config.toml
train_examples = 88335
horizontal_flip = true
stem = "single"
lr_schedule = "step"
Rows from block 2 of a small image classifier, named by matrix and row number. Each number is 500 + 25 x the weight over its row's rms, rounded and kept within 0 to 999. All counts start at 0. Numbers have three digits each. After the name is the row's rms in percent of the matrix's.
After each channel's rows are labels from the 100 images, of 14848, where the channel reaches its highest value: "place" is the part of the image that holds the peak. Only what is clearly more common there than usual is listed. The data: telescope images of galaxies (Galaxy Zoo DECaLS). In brackets: how many of the 100, against the usual share in percent.
# conv: 3x3 conv (model.blocks.2.conv.weight, 160x80x3x3, each kernel summed), inputs 0-79

conv.82 105:481482465533457494492516498478481459515496477502506526513500457472486510486466480499495489492511521469473463473467432484483487473498466516505485510500498477472457505467535508497519531509495509485506510539447477464498449462528508515441489515
place: bottom centre (25 vs 9.4)

conv.24 114:529507514457534477449475524466477484512525481513519477500524498477499493524504531516473463519498490456506545514471490464455528460504477511519492512502528499472485502523504533518475476458447499542515482482485508475505496473498490446448492484
place: centre (28 vs 6.2); middle right (25 vs 9.4)

conv.9 070:461502512510547498483505502505507508546487483499469445436521532485495505507498516486531515497460454490492494506491455499446432518508543480521504517501467524484502518519483511508511496539462486526477487490491506444533489485504478530510519488
place: centre (31 vs 6.2); middle left (29 vs 9.4)

conv.30 085:465467513445516502487460494472504454514445473489455496484513464528484506487493506473503525511502542510488468499502488512477525525527500464480515479475480514465533495475514483484478429487473454502467457507491506475502511497494483473547503512
place: top centre (83 vs 9.4)

conv.146 082:529500534463492504502473471489496509465541435499517490500470492469536489494495497537464479503459479466495472496463525465485418475483520509511484535513465501482466499504472521484491521497539494493490512511518520517479505481489485459451509487
place: middle right (53 vs 9.4)

conv.70 076:521501520458508518461477529501458499468515514504492460485494467434497522460516473497520556490449559459502518493486486487495517479521459492541486500506505503464507490525495504488466550465530473475513496510498495505504494516456483476488518510
place: bottom centre (46 vs 9.4)

conv.153 092:525483494490491451488494470493505473487472485493475516468465484509499484516487479518459448488541474497469498483506544498468484502472491509456489525491461505517502468484485514515492472467411501506483489511480461476464508489514475446466481507
place: middle left (26 vs 9.4)

conv.0 103:500466516459524486480472488465501471509477501531468483474541508470431501513530538516509509516491497488514530521509528518477485503493456532512485507494481516484504539532541500521435499486440458520508484465491485514494500456508484484529491497
place: centre (57 vs 6.2)

conv.93 103:511509495532535473543495489505434520481517462474457491504497522470469488498496466469498474473505492481488513459521516469515519512493472468474479483479494476483434487484436471503487491509485470515489498520494489486486531505485476485476486432
place: top left (34 vs 14.1)

conv.23 069:524494520511464493468465449526504518502473519485530483472518500474479534489502538544499532504459473495473514498520518506456478485463449499503518475557484522493476496472491495497469570504481468492511509516526464523502470494475532506518476509
place: centre (43 vs 6.2); bottom centre (33 vs 9.4)

conv.115 103:514473460481470473437454488479487463525505509480465529476479455513491497491527499500480525506497469464481476489516502491442501507505494510478448505486528526482507493501492506509510512471499502501485515481492487428460471473469478478470508448
place: top centre (26 vs 9.4)

conv.37 083:513502453473472507488478525496437439524515528500468498480502457517489465502498463490439498500503492478511516459490465476484543490487513486499498500493469488489469515534488532519529508467527525512487512504461474512448517502485475484505466460
place: top centre (47 vs 9.4)

conv.149 109:506527497410488513455502511499476500516506497517488501476476476534548488474496489510489463493523522462522504493489531494496482487503534501490493524515514479508495527509504502498507457457445483476508485482509545461508455477541508439482529499
place: middle right (27 vs 9.4)

conv.148 103:511493521471486503491461508465494464499443515512465484536481484514477490505503509510466510486455515483490511484481535468552494491492453499448512472492462499544501506527496472518485482451504505481455454496530500494475491511470487465476462536
place: bottom centre (45 vs 9.4)

conv.98 101:550499469476497502531515498472450494480485470518489499461523511491512487471514484497480464506524466471517508474500516505529489501514512504525461494507534463527435449482495534502488498455492470495515500528535520463448508486460491469475485464
place: top centre (33 vs 9.4)

conv.158 084:504505481485485459475485470440487527457473456523546535492505447490488470480513484487506556549486485482518489487484484455488503488497505508505480495471490486499476490474560498510445512505528499508489501467448487482496482481532522493501484486
place: centre (27 vs 6.2)

conv.159 094:464448497502483477509515470493511503460450486438450519482491451462467472511476472494498495523487517504499454495510458491496498487474478492506487517463486528459490496454496449476490484500493514490500522487464503490472467483455495496475530501
place: top left (32 vs 14.1)

conv.138 115:467539504493494490499493489518493480477482505516521516465467478476519514461487495486492508510501510462488477494513456516433518494492532501488517496468506517437504497471507455504487482505515496451518495489469520415531456495479528485462530495
place: top centre (29 vs 9.4)

conv.121 096:498497496479488515471507500506507501496485510475432441475473495498502507463478488479429488488470499518505475473516435495503479474473505474492482520463462501484522507507414476478487528508492493518511466526479487524490500490504471470476508508
place: middle right (42 vs 9.4)

conv.104 106:516506469505519482476501501477454472418501500566529529493499498477497477485520532467478432517494510490493516505481501478491497505490471540508489499476483460505475501516495505504449508498467499498482511450449481449489468502490486503490500523
place: centre (50 vs 6.2)

conv.125 121:483470484511459456453463494497488494468462503466475515515464485523496483482478457502459533479486466479481453449466476472520503492516521488477501496525513467477463479443493482469510511513494504492505484523487466494494491479466520530488497456
place: bottom centre (32 vs 9.4)

conv.157 073:529530504454468567487491477516495501482497486493502458513501469515480478515493487509490507520416520520505506504435470542528499471500517495495521498489536463481524455525500536518499514475521490491540490510499519510485521526507490464467519528
place: bottom right (40 vs 14.1); middle right (31 vs 9.4)

conv.72 067:496503501484507518521527475512527446504492455493485441500471479438474455490461507509492519513515540481487451484531465500484474482509496499519513494474496501499474528549458473446535533499471475501500508527507531514529489487517501481469506487
place: bottom centre (49 vs 9.4)

conv.11 071:500503498494462454515526491514485498465494459510487499469503500494494474504526476494431473483444497506477487504490467473518456473477500509441501475488458530473514462469485497538439518488479453522507533513500493535502482499501520514503528503
place: bottom centre (39 vs 9.4)

conv.39 093:514496443482483435495485512515482502490508530457452509433502462497479478452481439509479495501497475517512491477518491521500488528500512521440456496500471501514462495511474503483451487480476472480500475490489503493490479473488497468504493482
place: top right (33 vs 14.1)

conv.36 096:509451502509483492473467463476510510529509481469484502530523484515503497451499497495497533461461497541472529481480513474509425493501469486486473476505472524543525451474482526508509527503504499523522534526528483509487491516481491493439534501
place: bottom centre (51 vs 9.4); centre (36 vs 6.2)

conv.126 078:472514505464512504509462485449482506468503525478494499498492504517502519470498495466485518459526476501527492486525474533487463480488436499449508477474534516496484476463446525476481489452468489467514484476444486482476465475492510476497511501
place: middle right (63 vs 9.4)

conv.52 094:480503522463494472489481519503470501518498499512511484537495491452519496493474513488482425510512532499503506487495488513450497490457508447523545473501473501440481485497496511498491464510486491485502444467479524504511517546506486486466435510
place: middle left (31 vs 9.4)

conv.17 092:479521486479514437465485522480503494450515514501487479489496499467505506524459479477495471496499512494521480493501482512475471458493498457514489513486494483470497485562502500460451501495444513481462480504453491463517469477532465489456469487
place: middle right (26 vs 9.4)

conv.71 080:484518510494469500476486473501492503469465464504475506488455446481494509523459472487509493509531521485470461470522474498474489509508510511527436513527480518476495474455526439457492525500460522454461490507480487461514486488503487491471496489
place: top centre (28 vs 9.4)

conv.21 101:525455496539496476526524451479523473438547504457483484479491497521466500493487490526486486522492497485488493503482474496544461476528508546485477484553513497481487510520494553484492515518506546480461524495509487496527489526494537544493503483
place: centre (52 vs 6.2)

conv.40 118:498478491493487478490518504487497486509469493463468487467463489493531499499484452495493497468519501493512433473553528475494489514479495484490476497445435522473526525481456490484513476495474454508493458502468496469476469504515505456524474524
place: top centre (26 vs 9.4)

conv.139 074:455537507505475479520474511486492493493503439501485508489503456486526465489470509498439471533468515468486504474494438504471487474499500501467510476509525530475500522474498512468506491523473509512484529516483480438501448482491503535480466523
place: middle left (45 vs 9.4)

conv.45 114:491475491453536497485483523492482486485474521536491478502499543489474527488492553494500557515492492459542534502474529499504486498517482507493499493515475473515470522538489490483465469491479471532461444497511495446480511495477468456476466482
place: centre (36 vs 6.2); bottom centre (32 vs 9.4)

conv.109 107:507493506504491501469482511496510515463580494486486497493499480466520515527502515490489483501479449489490543503520537500532484488526466515474499549518487547468549503500466545485506499487498514499520482486467500499483475529491520497415531489
place: centre (82 vs 6.2)

conv.144 108:493473523504495433508529512460501464499423523504511497513483485515458439527500497511485478511524547509527476500498509495524523498475521498518509506503477518499505541513519455521437479491448502503492526479520470529496535493498499499492471490
place: bottom right (43 vs 14.1); middle right (31 vs 9.4)

conv.154 082:477492495477463463506462438453559496475499508446490484515466463514504489474460465489439527489492508492492446497506513485478496487502503490487480455512495520499494503485500497449472514474516490510530517553471498482502484460498503494485490505
place: bottom right (41 vs 14.1)

conv.91 095:482520475517470491485456475498496444520496478479483442511498478489529489501502468451459484498480476499450470483475456499524480479513518475498460521492523497474485460440487495475514502490461543497502472532478515476492485469512510489474508469
place: top left (37 vs 14.1)

conv.5 091:488497525537490522502510501500493544482467446484507512500472497491547481470474475521498546503462540477531463476524473475492452526477464486492534471472525483493511504460472476464536496492473518464492506493503504456480451500507508517514466512
place: bottom centre (27 vs 9.4)

conv.130 089:524488497481484503495482498509508455479486531502441490428459483474476439492530506523479487505525516504525500517529510482511520498467513549497488502537452474498465514474522532483469470458479491487503473486514542504475497475517529469486501518
place: top left (40 vs 14.1); centre (30 vs 6.2)

conv.119 102:490497480485489465514467532474525510471502498469486484542467464540484489507484457514510515461507474517505478462509499515525481501549506544481496453568508506523493480504501503482446523485556451480520500518482493470462494510489520519501512516
place: bottom centre (53 vs 9.4)

conv.75 095:484494511410532507497463491487499498510497496489470457479501531476474520503472508489492484516502493484490506493522500482487531515498480489484469511480461503491507494506491487452497462460458484503487451476507508508454518486499470404507496471
place: top centre (52 vs 9.4)

conv.116 095:480504469473505463493486522523528506482481476511466446458492471479509479471450504491490470475472524503517487485515466480504450520460486494518499478480519524485526502492419470501486517488501459503496470510448511516465526491524512465485497519
place: middle left (32 vs 9.4)

conv.38 111:498530535473479522507486521475516511452479477505475498510510507499576486468489481502464471504496516530492485492517503480520479509476415503506541490453470473504511456500476504477536493474537477511477485466518498482499483528526491470477489527
place: bottom right (34 vs 14.1)

conv.152 107:509498490492476469489470504505499491499513428472516479497529483450490507489476475449488527489446493488482483503481457496511501455473489471530507512528540521479501411520510499507493477458503524534520478523476498472481511488487476495497522486
place: middle right (29 vs 9.4)

conv.141 136:488533519505471525495481461485513476512473501503521516507505472499537485472500486510483510483432509496468464501447511510491444495491474504493494457504505486478484469465538467508507487504509501472507510517504508419505417492483513529496493496
place: middle left (25 vs 9.4)

conv.77 083:499489501505490481478499515485445532518473526496450478492467502466491447519537465463522485501524468476460495491485498479459490477514493490500515515513492492491500556512513446522461498506512528470475477495482516463483465479488493501502424505
place: middle right (35 vs 9.4)

conv.26 101:465497505506494494493480480486496465476497503485464487478472497449519476510460492471488481452504516513494473456526491483489516517494481477467485495459471517513532484444485444452469472476456500487472486469488499467469507473488468465468467504
place: middle left (39 vs 9.4)

conv.85 095:505503501524514492551502477521486540511529483467503442512493478497524521508484501509536507499484487478483505495488519498509470535502476438518476512504528506525524507499456541489576527502528521513547512517504498525521531494519484510507577495
place: centre (45 vs 6.2)

conv.19 097:506500515517463531503481447502519476511479522466457461471461517539466490463468511494504484500511515482443487492491483488504458539545508493472510468487455547506534489487515454483473515517480505468481486517531503479521481515466502498529475496
place: top centre (35 vs 9.4); centre (25 vs 6.2)

conv.129 093:457465486513466494457463490501515479473485486474458487454483478506456490432472492481531523485483522516485481502485459515512495497529486498491491511506522529503497435491522474480509493508523491474508445500511497457526490500458495501481558490
place: top centre (37 vs 9.4)

conv.57 115:492485474513532511480543553502476502505461501539523520510514487515433523491519521501492509539488543507550509516473476510491550517493543489503525523462464488463490515517504482505470498511517499479511518497477441523529534472511480521532474492
place: centre (31 vs 6.2)

conv.4 132:503507521514461482510495503499485510511494476452480507492467465522516483520471446513488496505517512491488465444539478489496489486502501482485511488414507525485557523484451480517540485509507476491506454485486494492480485489515500432510496530
place: top right (33 vs 14.1); top centre (31 vs 9.4)

conv.102 081:482543521531493534490461519495468451476455471501533495524494497501524468489465485494514537539508519462468451504511486441482494473453528522468529485490489481498508518478510481527523478502514501494503462527493521464519483475498520507517552501
place: top centre (28 vs 9.4)

conv.58 077:496463490478483514533523448519529511485485546456462505468496488483466464480476492490502493522471501521486467473520450518492461536531524476506500498494504495474482506490494477475473510507450457449484507526491475467522462506518453516482514516
place: middle right (36 vs 9.4); top centre (34 vs 9.4)

conv.81 090:489526477479489494535463478509510499500525496489474506446489434526497523507490495523488489476463500509488531513497520501494448491501526509484414491504470508510489466509510543486496515464524485483496455474470452463490461529513508498464507489
place: top centre (35 vs 9.4); centre (26 vs 6.2)

conv.105 099:514493515482490444446489508444486490499515483528494522482519452478487501493547533495465488533477492484509512501501538508486463473495491481530514532489475496500522503479546507505524495499501538525512501506506494534498487449518533469444566499
place: centre (60 vs 6.2); bottom centre (32 vs 9.4)

conv.68 070:468491502457500515481472514456514504505513444486467540458525472504539481481498519487471497438496512496473494470532512502505508492505513502496520468493461522529547477472534518487532491493495499493485497536513467457452498493548491474463470503
place: middle right (31 vs 9.4)

conv.33 147:505521499502491461497510513479509506465493511494455504444486479506478494527482514483509516477496510507509473465523511474497525511495531517504481514488447506482523511519447458494435509500458470498427505507474487450498498519515505487497429517
place: middle left (28 vs 9.4)

conv.80 086:470549522485489524458450502493458484499500448524491492500486472496504512426483512472513500473501513503500498467471479525473471460494532518537536486507502459526474494470517515488446493496455494501464461511504519472505512494512491514470486525
place: bottom centre (60 vs 9.4)

conv.87 115:510496528503510519492482505501399505518495479502496496494411527496493462538496489509473508489488507443477500460491528486511456499508493508476510495484486446498488496516472478488531506494515494489486496448517496504510490475482489486470532462
place: bottom left (32 vs 14.1)