Rows from block 3, named by matrix and row number. Each number is 200 + 20 x the weight over its row's rms, rounded and kept within 0 to 999. All counts start at 0.
# conv: 3x3 conv (model.blocks.3.conv.weight, 160x160x3x3), inputs 154-159, a 3x3 kernel for each
conv.22,205,215,227,213,220,204,200,238,182,208,202,198,199,188,191,182,177,201,205,230,200,196,196,205,232,195,216,207,221,196,211,149,220,191,175,175,186,201,229,189,177,194,212,178,164,181,192,199,198,203,241,211,210,221
conv.23,204,180,194,217,209,195,191,225,201,219,198,209,200,217,181,196,209,180,207,209,208,213,165,195,205,184,172,214,198,161,206,203,180,192,177,210,214,203,206,214,176,186,172,160,175,212,184,206,201,201,174,201,223,206
conv.24,184,191,212,184,180,204,167,191,196,193,191,191,202,199,187,207,170,168,159,184,161,145,183,207,174,169,177,197,206,192,207,182,162,227,197,193,198,223,213,213,210,178,228,224,156,174,178,209,215,188,172,187,185,153
conv.25,178,205,198,175,208,171,197,221,191,146,147,154,217,199,182,192,183,216,216,185,195,204,188,207,227,195,217,183,170,187,186,190,211,175,183,187,221,226,233,216,240,220,178,194,211,166,161,176,179,203,193,191,191,216
conv.26,201,206,199,141,203,215,195,166,192,205,223,208,147,210,208,158,176,183,221,225,178,161,201,184,185,178,177,196,196,176,168,170,177,176,176,168,193,161,201,190,165,191,203,209,203,213,197,193,193,214,232,187,188,212
conv.27,232,174,212,172,185,233,237,216,193,217,209,204,205,221,225,214,202,214,211,174,201,207,166,167,171,167,201,221,199,208,183,197,207,180,184,171,221,178,188,226,218,203,173,187,190,196,180,175,196,165,188,205,192,221
conv.28,213,173,158,227,221,230,210,180,201,192,195,208,200,196,201,227,202,171,189,220,197,170,232,247,191,200,212,196,173,199,224,192,205,205,207,218,150,178,229,199,185,242,198,226,212,201,216,196,176,177,165,178,166,185
conv.29,197,181,195,174,209,186,182,196,190,224,224,227,206,223,229,224,192,199,190,188,170,181,187,174,217,206,205,194,201,216,158,199,228,205,209,215,249,201,172,184,174,162,220,204,218,204,180,192,200,235,216,193,220,219
conv.30,204,184,187,186,166,168,178,214,205,193,214,210,183,186,205,179,207,217,191,222,253,202,203,261,200,195,199,214,215,176,206,213,218,202,209,211,182,180,197,153,181,188,195,214,217,219,160,203,184,191,208,164,194,210
conv.31,211,173,180,202,213,205,227,208,214,181,193,181,208,218,194,208,209,170,185,186,209,173,193,200,184,174,161,213,180,156,216,218,187,223,201,178,215,156,172,190,162,157,198,180,142,175,201,193,173,193,156,178,188,168
conv.32,181,227,234,201,211,218,235,221,206,227,207,158,239,203,144,177,174,186,195,193,192,194,203,204,177,191,259,196,178,178,177,155,191,193,191,198,200,196,145,221,205,185,241,213,176,233,218,196,224,182,176,199,199,212
conv.33,199,217,233,213,182,167,183,195,128,180,220,227,182,222,213,194,222,195,215,184,161,188,187,180,194,201,169,197,206,192,189,194,168,208,212,194,227,200,218,197,175,190,186,190,186,203,221,186,238,199,180,178,225,172
conv.34,180,156,218,205,193,169,173,176,147,239,237,231,218,244,222,179,194,190,166,185,185,227,190,198,210,230,194,197,210,204,188,191,207,229,209,175,161,143,149,182,209,193,198,231,220,227,218,208,237,240,224,192,211,226
conv.35,191,212,222,205,212,204,222,211,191,218,193,184,193,187,227,168,175,244,194,205,204,163,175,206,191,174,180,205,216,195,199,206,199,195,194,182,250,197,208,248,218,203,228,236,223,237,190,178,195,170,196,208,191,205
conv.36,231,203,203,189,207,210,174,212,212,204,218,225,210,221,204,193,211,198,202,213,221,209,201,185,207,174,160,186,195,210,165,160,156,183,196,196,164,212,219,189,210,189,215,181,223,199,194,201,191,207,200,178,213,184
conv.37,181,215,232,197,201,175,213,201,166,203,193,198,186,205,175,190,194,197,186,213,206,182,205,193,147,187,218,207,233,205,198,212,173,181,199,176,176,198,199,225,226,212,204,189,183,175,164,171,160,171,203,198,180,206
conv.38,217,206,211,186,210,163,178,192,181,213,193,192,209,189,209,205,180,174,204,188,202,204,177,218,210,176,168,162,165,183,177,180,161,196,205,186,203,182,206,235,183,223,219,211,206,201,180,217,207,194,203,202,162,182
conv.39,211,189,215,229,216,229,247,214,193,178,198,170,171,174,187,207,189,212,261,231,196,214,212,194,204,203,230,205,181,205,207,179,189,183,204,231,217,205,215,216,234,182,212,227,219,223,201,224,189,178,215,170,189,204
conv.40,162,180,202,207,159,189,229,225,181,224,226,229,215,201,210,214,207,190,202,208,207,208,217,204,228,189,169,168,181,246,165,191,210,204,203,236,214,204,174,221,194,197,207,182,190,225,210,184,201,192,169,164,198,187
conv.41,200,210,220,204,208,189,177,209,168,187,189,192,213,220,170,194,212,211,172,201,200,176,174,207,209,147,157,190,186,173,211,189,174,225,211,176,198,235,167,205,210,219,183,210,160,208,174,178,196,194,202,209,220,225
conv.42,231,203,175,217,204,165,179,231,205,181,183,166,198,176,158,210,202,190,168,165,215,211,200,216,194,171,178,222,221,185,199,182,177,204,204,204,211,221,223,212,222,167,204,175,168,229,240,185,205,190,174,216,170,172
conv.43,238,216,171,229,182,189,198,213,167,201,219,220,199,190,196,193,204,191,190,175,184,226,218,197,204,189,208,207,184,200,216,169,188,192,145,201,194,192,199,170,180,175,184,170,168,220,211,164,192,175,176,185,216,181
conv.44,217,215,239,186,174,200,197,227,174,179,182,181,191,199,213,209,198,237,200,187,161,207,182,190,208,218,235,219,227,183,226,224,218,211,182,207,235,206,212,204,186,181,189,159,214,239,211,214,195,192,187,195,189,156
conv.45,177,171,214,226,179,164,226,197,180,233,237,212,184,227,220,173,187,207,182,212,186,207,234,217,197,196,209,184,206,201,186,192,215,205,218,196,209,187,210,180,214,206,190,219,178,174,199,160,186,219,226,187,195,186
conv.46,172,191,177,214,211,220,196,194,220,178,169,181,175,192,198,160,204,208,186,179,195,193,197,200,240,215,243,166,216,219,141,185,210,179,197,204,179,165,195,200,171,212,207,216,241,195,198,177,229,223,233,219,201,234
conv.47,182,206,215,172,182,197,194,219,182,188,213,203,166,167,209,151,179,198,184,156,174,179,173,168,153,147,176,178,218,213,204,207,193,205,208,189,227,257,212,223,261,243,215,229,200,204,213,202,189,187,205,178,167,170
conv.48,206,181,193,245,215,198,198,250,177,194,186,204,207,200,197,192,202,201,191,146,192,176,200,189,166,186,183,198,209,204,183,211,206,186,220,198,184,198,202,177,185,143,188,163,173,164,199,200,180,205,181,211,234,188
conv.49,205,203,198,216,197,183,201,209,167,220,189,152,210,202,176,249,194,216,208,171,180,156,154,180,205,184,195,188,231,224,201,204,195,214,220,197,201,215,190,223,202,224,217,205,221,222,194,215,199,186,241,233,185,206
conv.50,195,189,173,207,193,175,220,221,198,191,199,203,219,194,232,239,199,187,213,183,169,169,200,184,153,185,160,174,162,200,189,180,211,236,206,184,221,225,207,168,208,187,189,196,203,186,217,196,211,179,220,213,186,191
conv.51,189,187,201,217,190,198,193,202,252,216,192,204,235,186,209,168,229,206,189,203,172,215,188,202,219,207,194,182,225,192,187,203,185,171,189,239,208,193,216,200,202,203,191,206,197,227,225,155,236,177,208,177,221,185
conv.52,216,164,166,233,222,185,218,222,210,183,160,180,226,190,218,216,183,190,229,183,189,233,221,182,251,218,185,180,190,156,196,195,189,201,197,217,218,226,181,181,202,199,228,210,236,198,175,208,220,184,247,223,163,179
conv.53,187,214,179,180,198,224,233,200,210,190,213,204,206,210,188,200,183,195,202,213,198,196,196,178,182,173,181,180,214,208,197,192,186,219,183,193,184,188,161,196,209,186,209,201,176,202,228,173,198,211,203,164,206,201
conv.54,200,172,221,192,203,212,188,194,193,208,204,220,215,213,222,229,229,216,203,185,206,190,219,222,223,211,216,181,180,209,191,171,203,192,175,177,190,191,212,193,204,204,199,178,190,187,202,198,200,176,205,203,203,173
conv.55,173,209,175,186,194,220,188,218,172,215,215,200,212,216,222,193,185,208,208,196,200,171,203,198,186,202,180,194,213,204,194,155,216,181,170,180,165,207,203,198,182,165,200,160,204,207,174,218,212,155,207,189,185,228
conv.56,159,189,163,200,209,208,214,189,213,183,209,204,218,182,184,235,191,198,195,188,164,222,213,191,196,198,184,200,197,186,187,228,186,207,226,203,204,189,175,173,175,219,189,167,201,217,205,228,164,204,195,201,199,198
conv.57,205,223,195,218,225,206,222,191,204,194,183,191,201,180,178,208,196,240,200,217,199,217,188,215,196,187,217,203,178,161,209,193,191,198,201,223,213,205,158,242,220,196,240,194,189,208,231,223,197,192,163,189,191,203
conv.58,200,191,242,216,196,201,169,156,199,200,157,201,196,202,218,194,203,217,194,195,192,184,200,187,179,214,192,193,211,243,188,196,185,215,210,213,167,210,176,205,198,211,220,200,196,186,186,186,190,222,219,134,189,230
conv.59,182,219,214,193,153,190,194,213,199,187,210,200,203,234,212,198,210,215,196,193,206,198,216,229,245,209,164,218,216,183,197,181,173,188,180,187,192,205,161,158,201,192,178,223,163,216,206,203,245,232,178,178,175,182
conv.60,224,210,190,217,204,231,180,168,173,213,209,173,230,214,196,195,208,187,185,193,213,193,188,170,232,202,179,206,198,184,179,197,177,217,226,195,203,225,212,215,204,201,190,199,203,232,213,195,229,199,190,189,220,199
conv.61,209,210,216,175,181,189,188,199,197,231,233,223,246,211,185,193,199,197,200,187,169,241,249,182,185,184,148,178,212,202,193,188,186,216,204,200,176,174,168,228,208,204,227,228,221,221,185,211,194,164,189,199,238,217
conv.62,217,168,206,206,187,193,194,216,216,174,193,185,211,224,215,202,205,217,179,206,208,196,212,182,185,218,165,151,191,150,219,210,143,207,200,169,171,183,211,183,211,228,218,205,201,171,194,207,165,195,208,191,219,223
conv.63,224,199,209,174,185,190,170,165,178,217,188,187,215,226,204,149,171,178,203,177,185,189,186,200,193,186,184,224,196,194,210,205,193,187,215,181,247,219,206,205,169,195,198,203,186,225,196,218,189,179,215,219,186,171
conv.64,162,162,204,195,189,207,200,169,164,196,215,202,174,192,202,201,210,195,210,188,201,181,174,201,184,179,197,206,187,184,190,179,208,228,215,231,206,186,179,182,186,159,217,222,166,189,191,220,212,207,180,198,195,215
conv.65,191,204,199,217,226,176,194,183,202,228,212,195,185,220,189,183,214,192,230,213,163,224,191,189,203,181,215,203,161,216,191,153,179,178,193,169,224,214,206,200,219,209,182,211,197,166,169,195,213,214,195,213,218,196
conv.66,201,173,210,212,227,230,180,211,192,171,207,221,178,177,165,201,212,215,145,180,256,189,187,211,238,166,172,170,149,155,200,178,168,218,202,204,200,207,180,209,219,202,214,222,186,185,183,201,197,178,166,156,194,171
conv.67,183,220,158,226,190,177,217,178,200,214,233,210,190,208,222,230,229,182,159,197,198,181,217,203,188,213,212,177,200,184,186,193,213,176,169,163,180,191,181,180,203,201,182,180,154,191,210,220,220,180,195,211,180,200
conv.68,192,190,194,212,213,191,183,203,195,204,175,189,213,212,167,243,238,215,216,184,193,230,169,203,211,172,193,195,181,203,185,169,181,192,182,192,220,177,182,196,172,189,188,185,196,185,233,200,200,225,194,204,199,189
conv.69,218,206,187,232,185,182,182,216,225,181,179,220,190,176,178,186,173,190,201,186,204,211,199,149,184,222,195,218,192,163,218,179,178,183,200,196,195,217,209,191,188,197,174,179,199,233,242,207,210,198,178,189,196,180
conv.70,149,173,194,184,175,188,211,187,211,188,183,196,178,205,175,190,221,224,195,205,166,174,167,185,164,196,198,170,186,180,211,204,193,195,209,212,168,179,169,192,178,174,162,210,207,171,219,215,171,212,212,201,242,200
conv.71,191,202,230,211,163,168,217,188,144,193,199,195,192,214,210,173,200,215,212,230,185,210,203,179,196,212,175,186,190,194,191,207,195,203,231,215,214,233,213,202,201,229,188,172,183,224,216,225,172,218,199,185,202,188
conv.72,194,195,193,217,230,191,181,228,197,252,239,163,191,225,207,160,165,174,187,167,211,214,166,203,220,227,189,218,206,220,204,178,206,207,204,176,167,214,180,190,213,188,164,226,218,197,219,173,190,236,191,177,218,202
conv.73,209,188,225,206,206,240,168,219,195,199,214,211,201,204,169,232,211,160,185,162,203,197,175,207,244,179,160,201,194,163,190,194,179,201,168,177,235,207,191,204,182,208,196,210,217,191,185,216,191,212,206,160,188,177
conv.74,180,189,189,179,191,206,181,203,214,177,191,218,168,174,205,197,174,187,199,185,158,196,197,178,218,233,203,209,155,206,194,194,171,178,204,205,191,210,193,185,166,184,165,191,185,181,192,201,216,184,205,235,216,200
conv.75,200,178,156,195,224,189,221,207,196,179,174,186,187,190,206,191,222,201,205,171,160,190,161,166,195,121,177,141,177,183,200,226,227,196,210,202,226,180,208,213,230,243,207,206,217,204,183,187,205,199,228,196,240,204
conv.76,206,187,243,203,180,214,183,161,212,210,211,238,212,225,224,187,184,204,189,206,208,210,225,193,181,188,216,217,199,235,168,183,188,162,195,207,217,206,220,205,230,192,197,213,197,201,190,199,181,188,204,207,213,227
conv.77,202,199,178,202,169,143,214,195,163,223,235,217,159,211,197,193,192,171,170,218,197,189,240,166,182,169,160,195,183,180,206,183,173,217,183,166,194,211,187,201,229,180,190,202,193,200,194,196,211,192,199,222,193,196
conv.78,211,225,167,212,204,160,210,184,199,196,173,179,206,205,200,222,215,223,205,204,188,199,220,190,218,204,180,235,220,203,195,207,228,207,195,210,199,209,200,218,197,193,212,207,213,202,223,198,190,206,171,153,189,189
conv.79,233,241,196,202,182,167,178,222,173,167,210,215,170,222,177,190,218,166,192,209,198,190,203,197,189,202,209,203,170,177,152,188,176,184,175,151,184,183,188,191,227,199,202,220,207,164,219,174,172,194,171,176,193,165
conv.80,199,175,231,231,221,217,158,182,195,191,199,185,188,182,143,189,218,203,260,203,233,214,177,183,205,179,198,205,210,184,225,209,178,176,201,197,242,254,225,225,234,225,168,198,213,202,215,188,206,227,203,205,209,206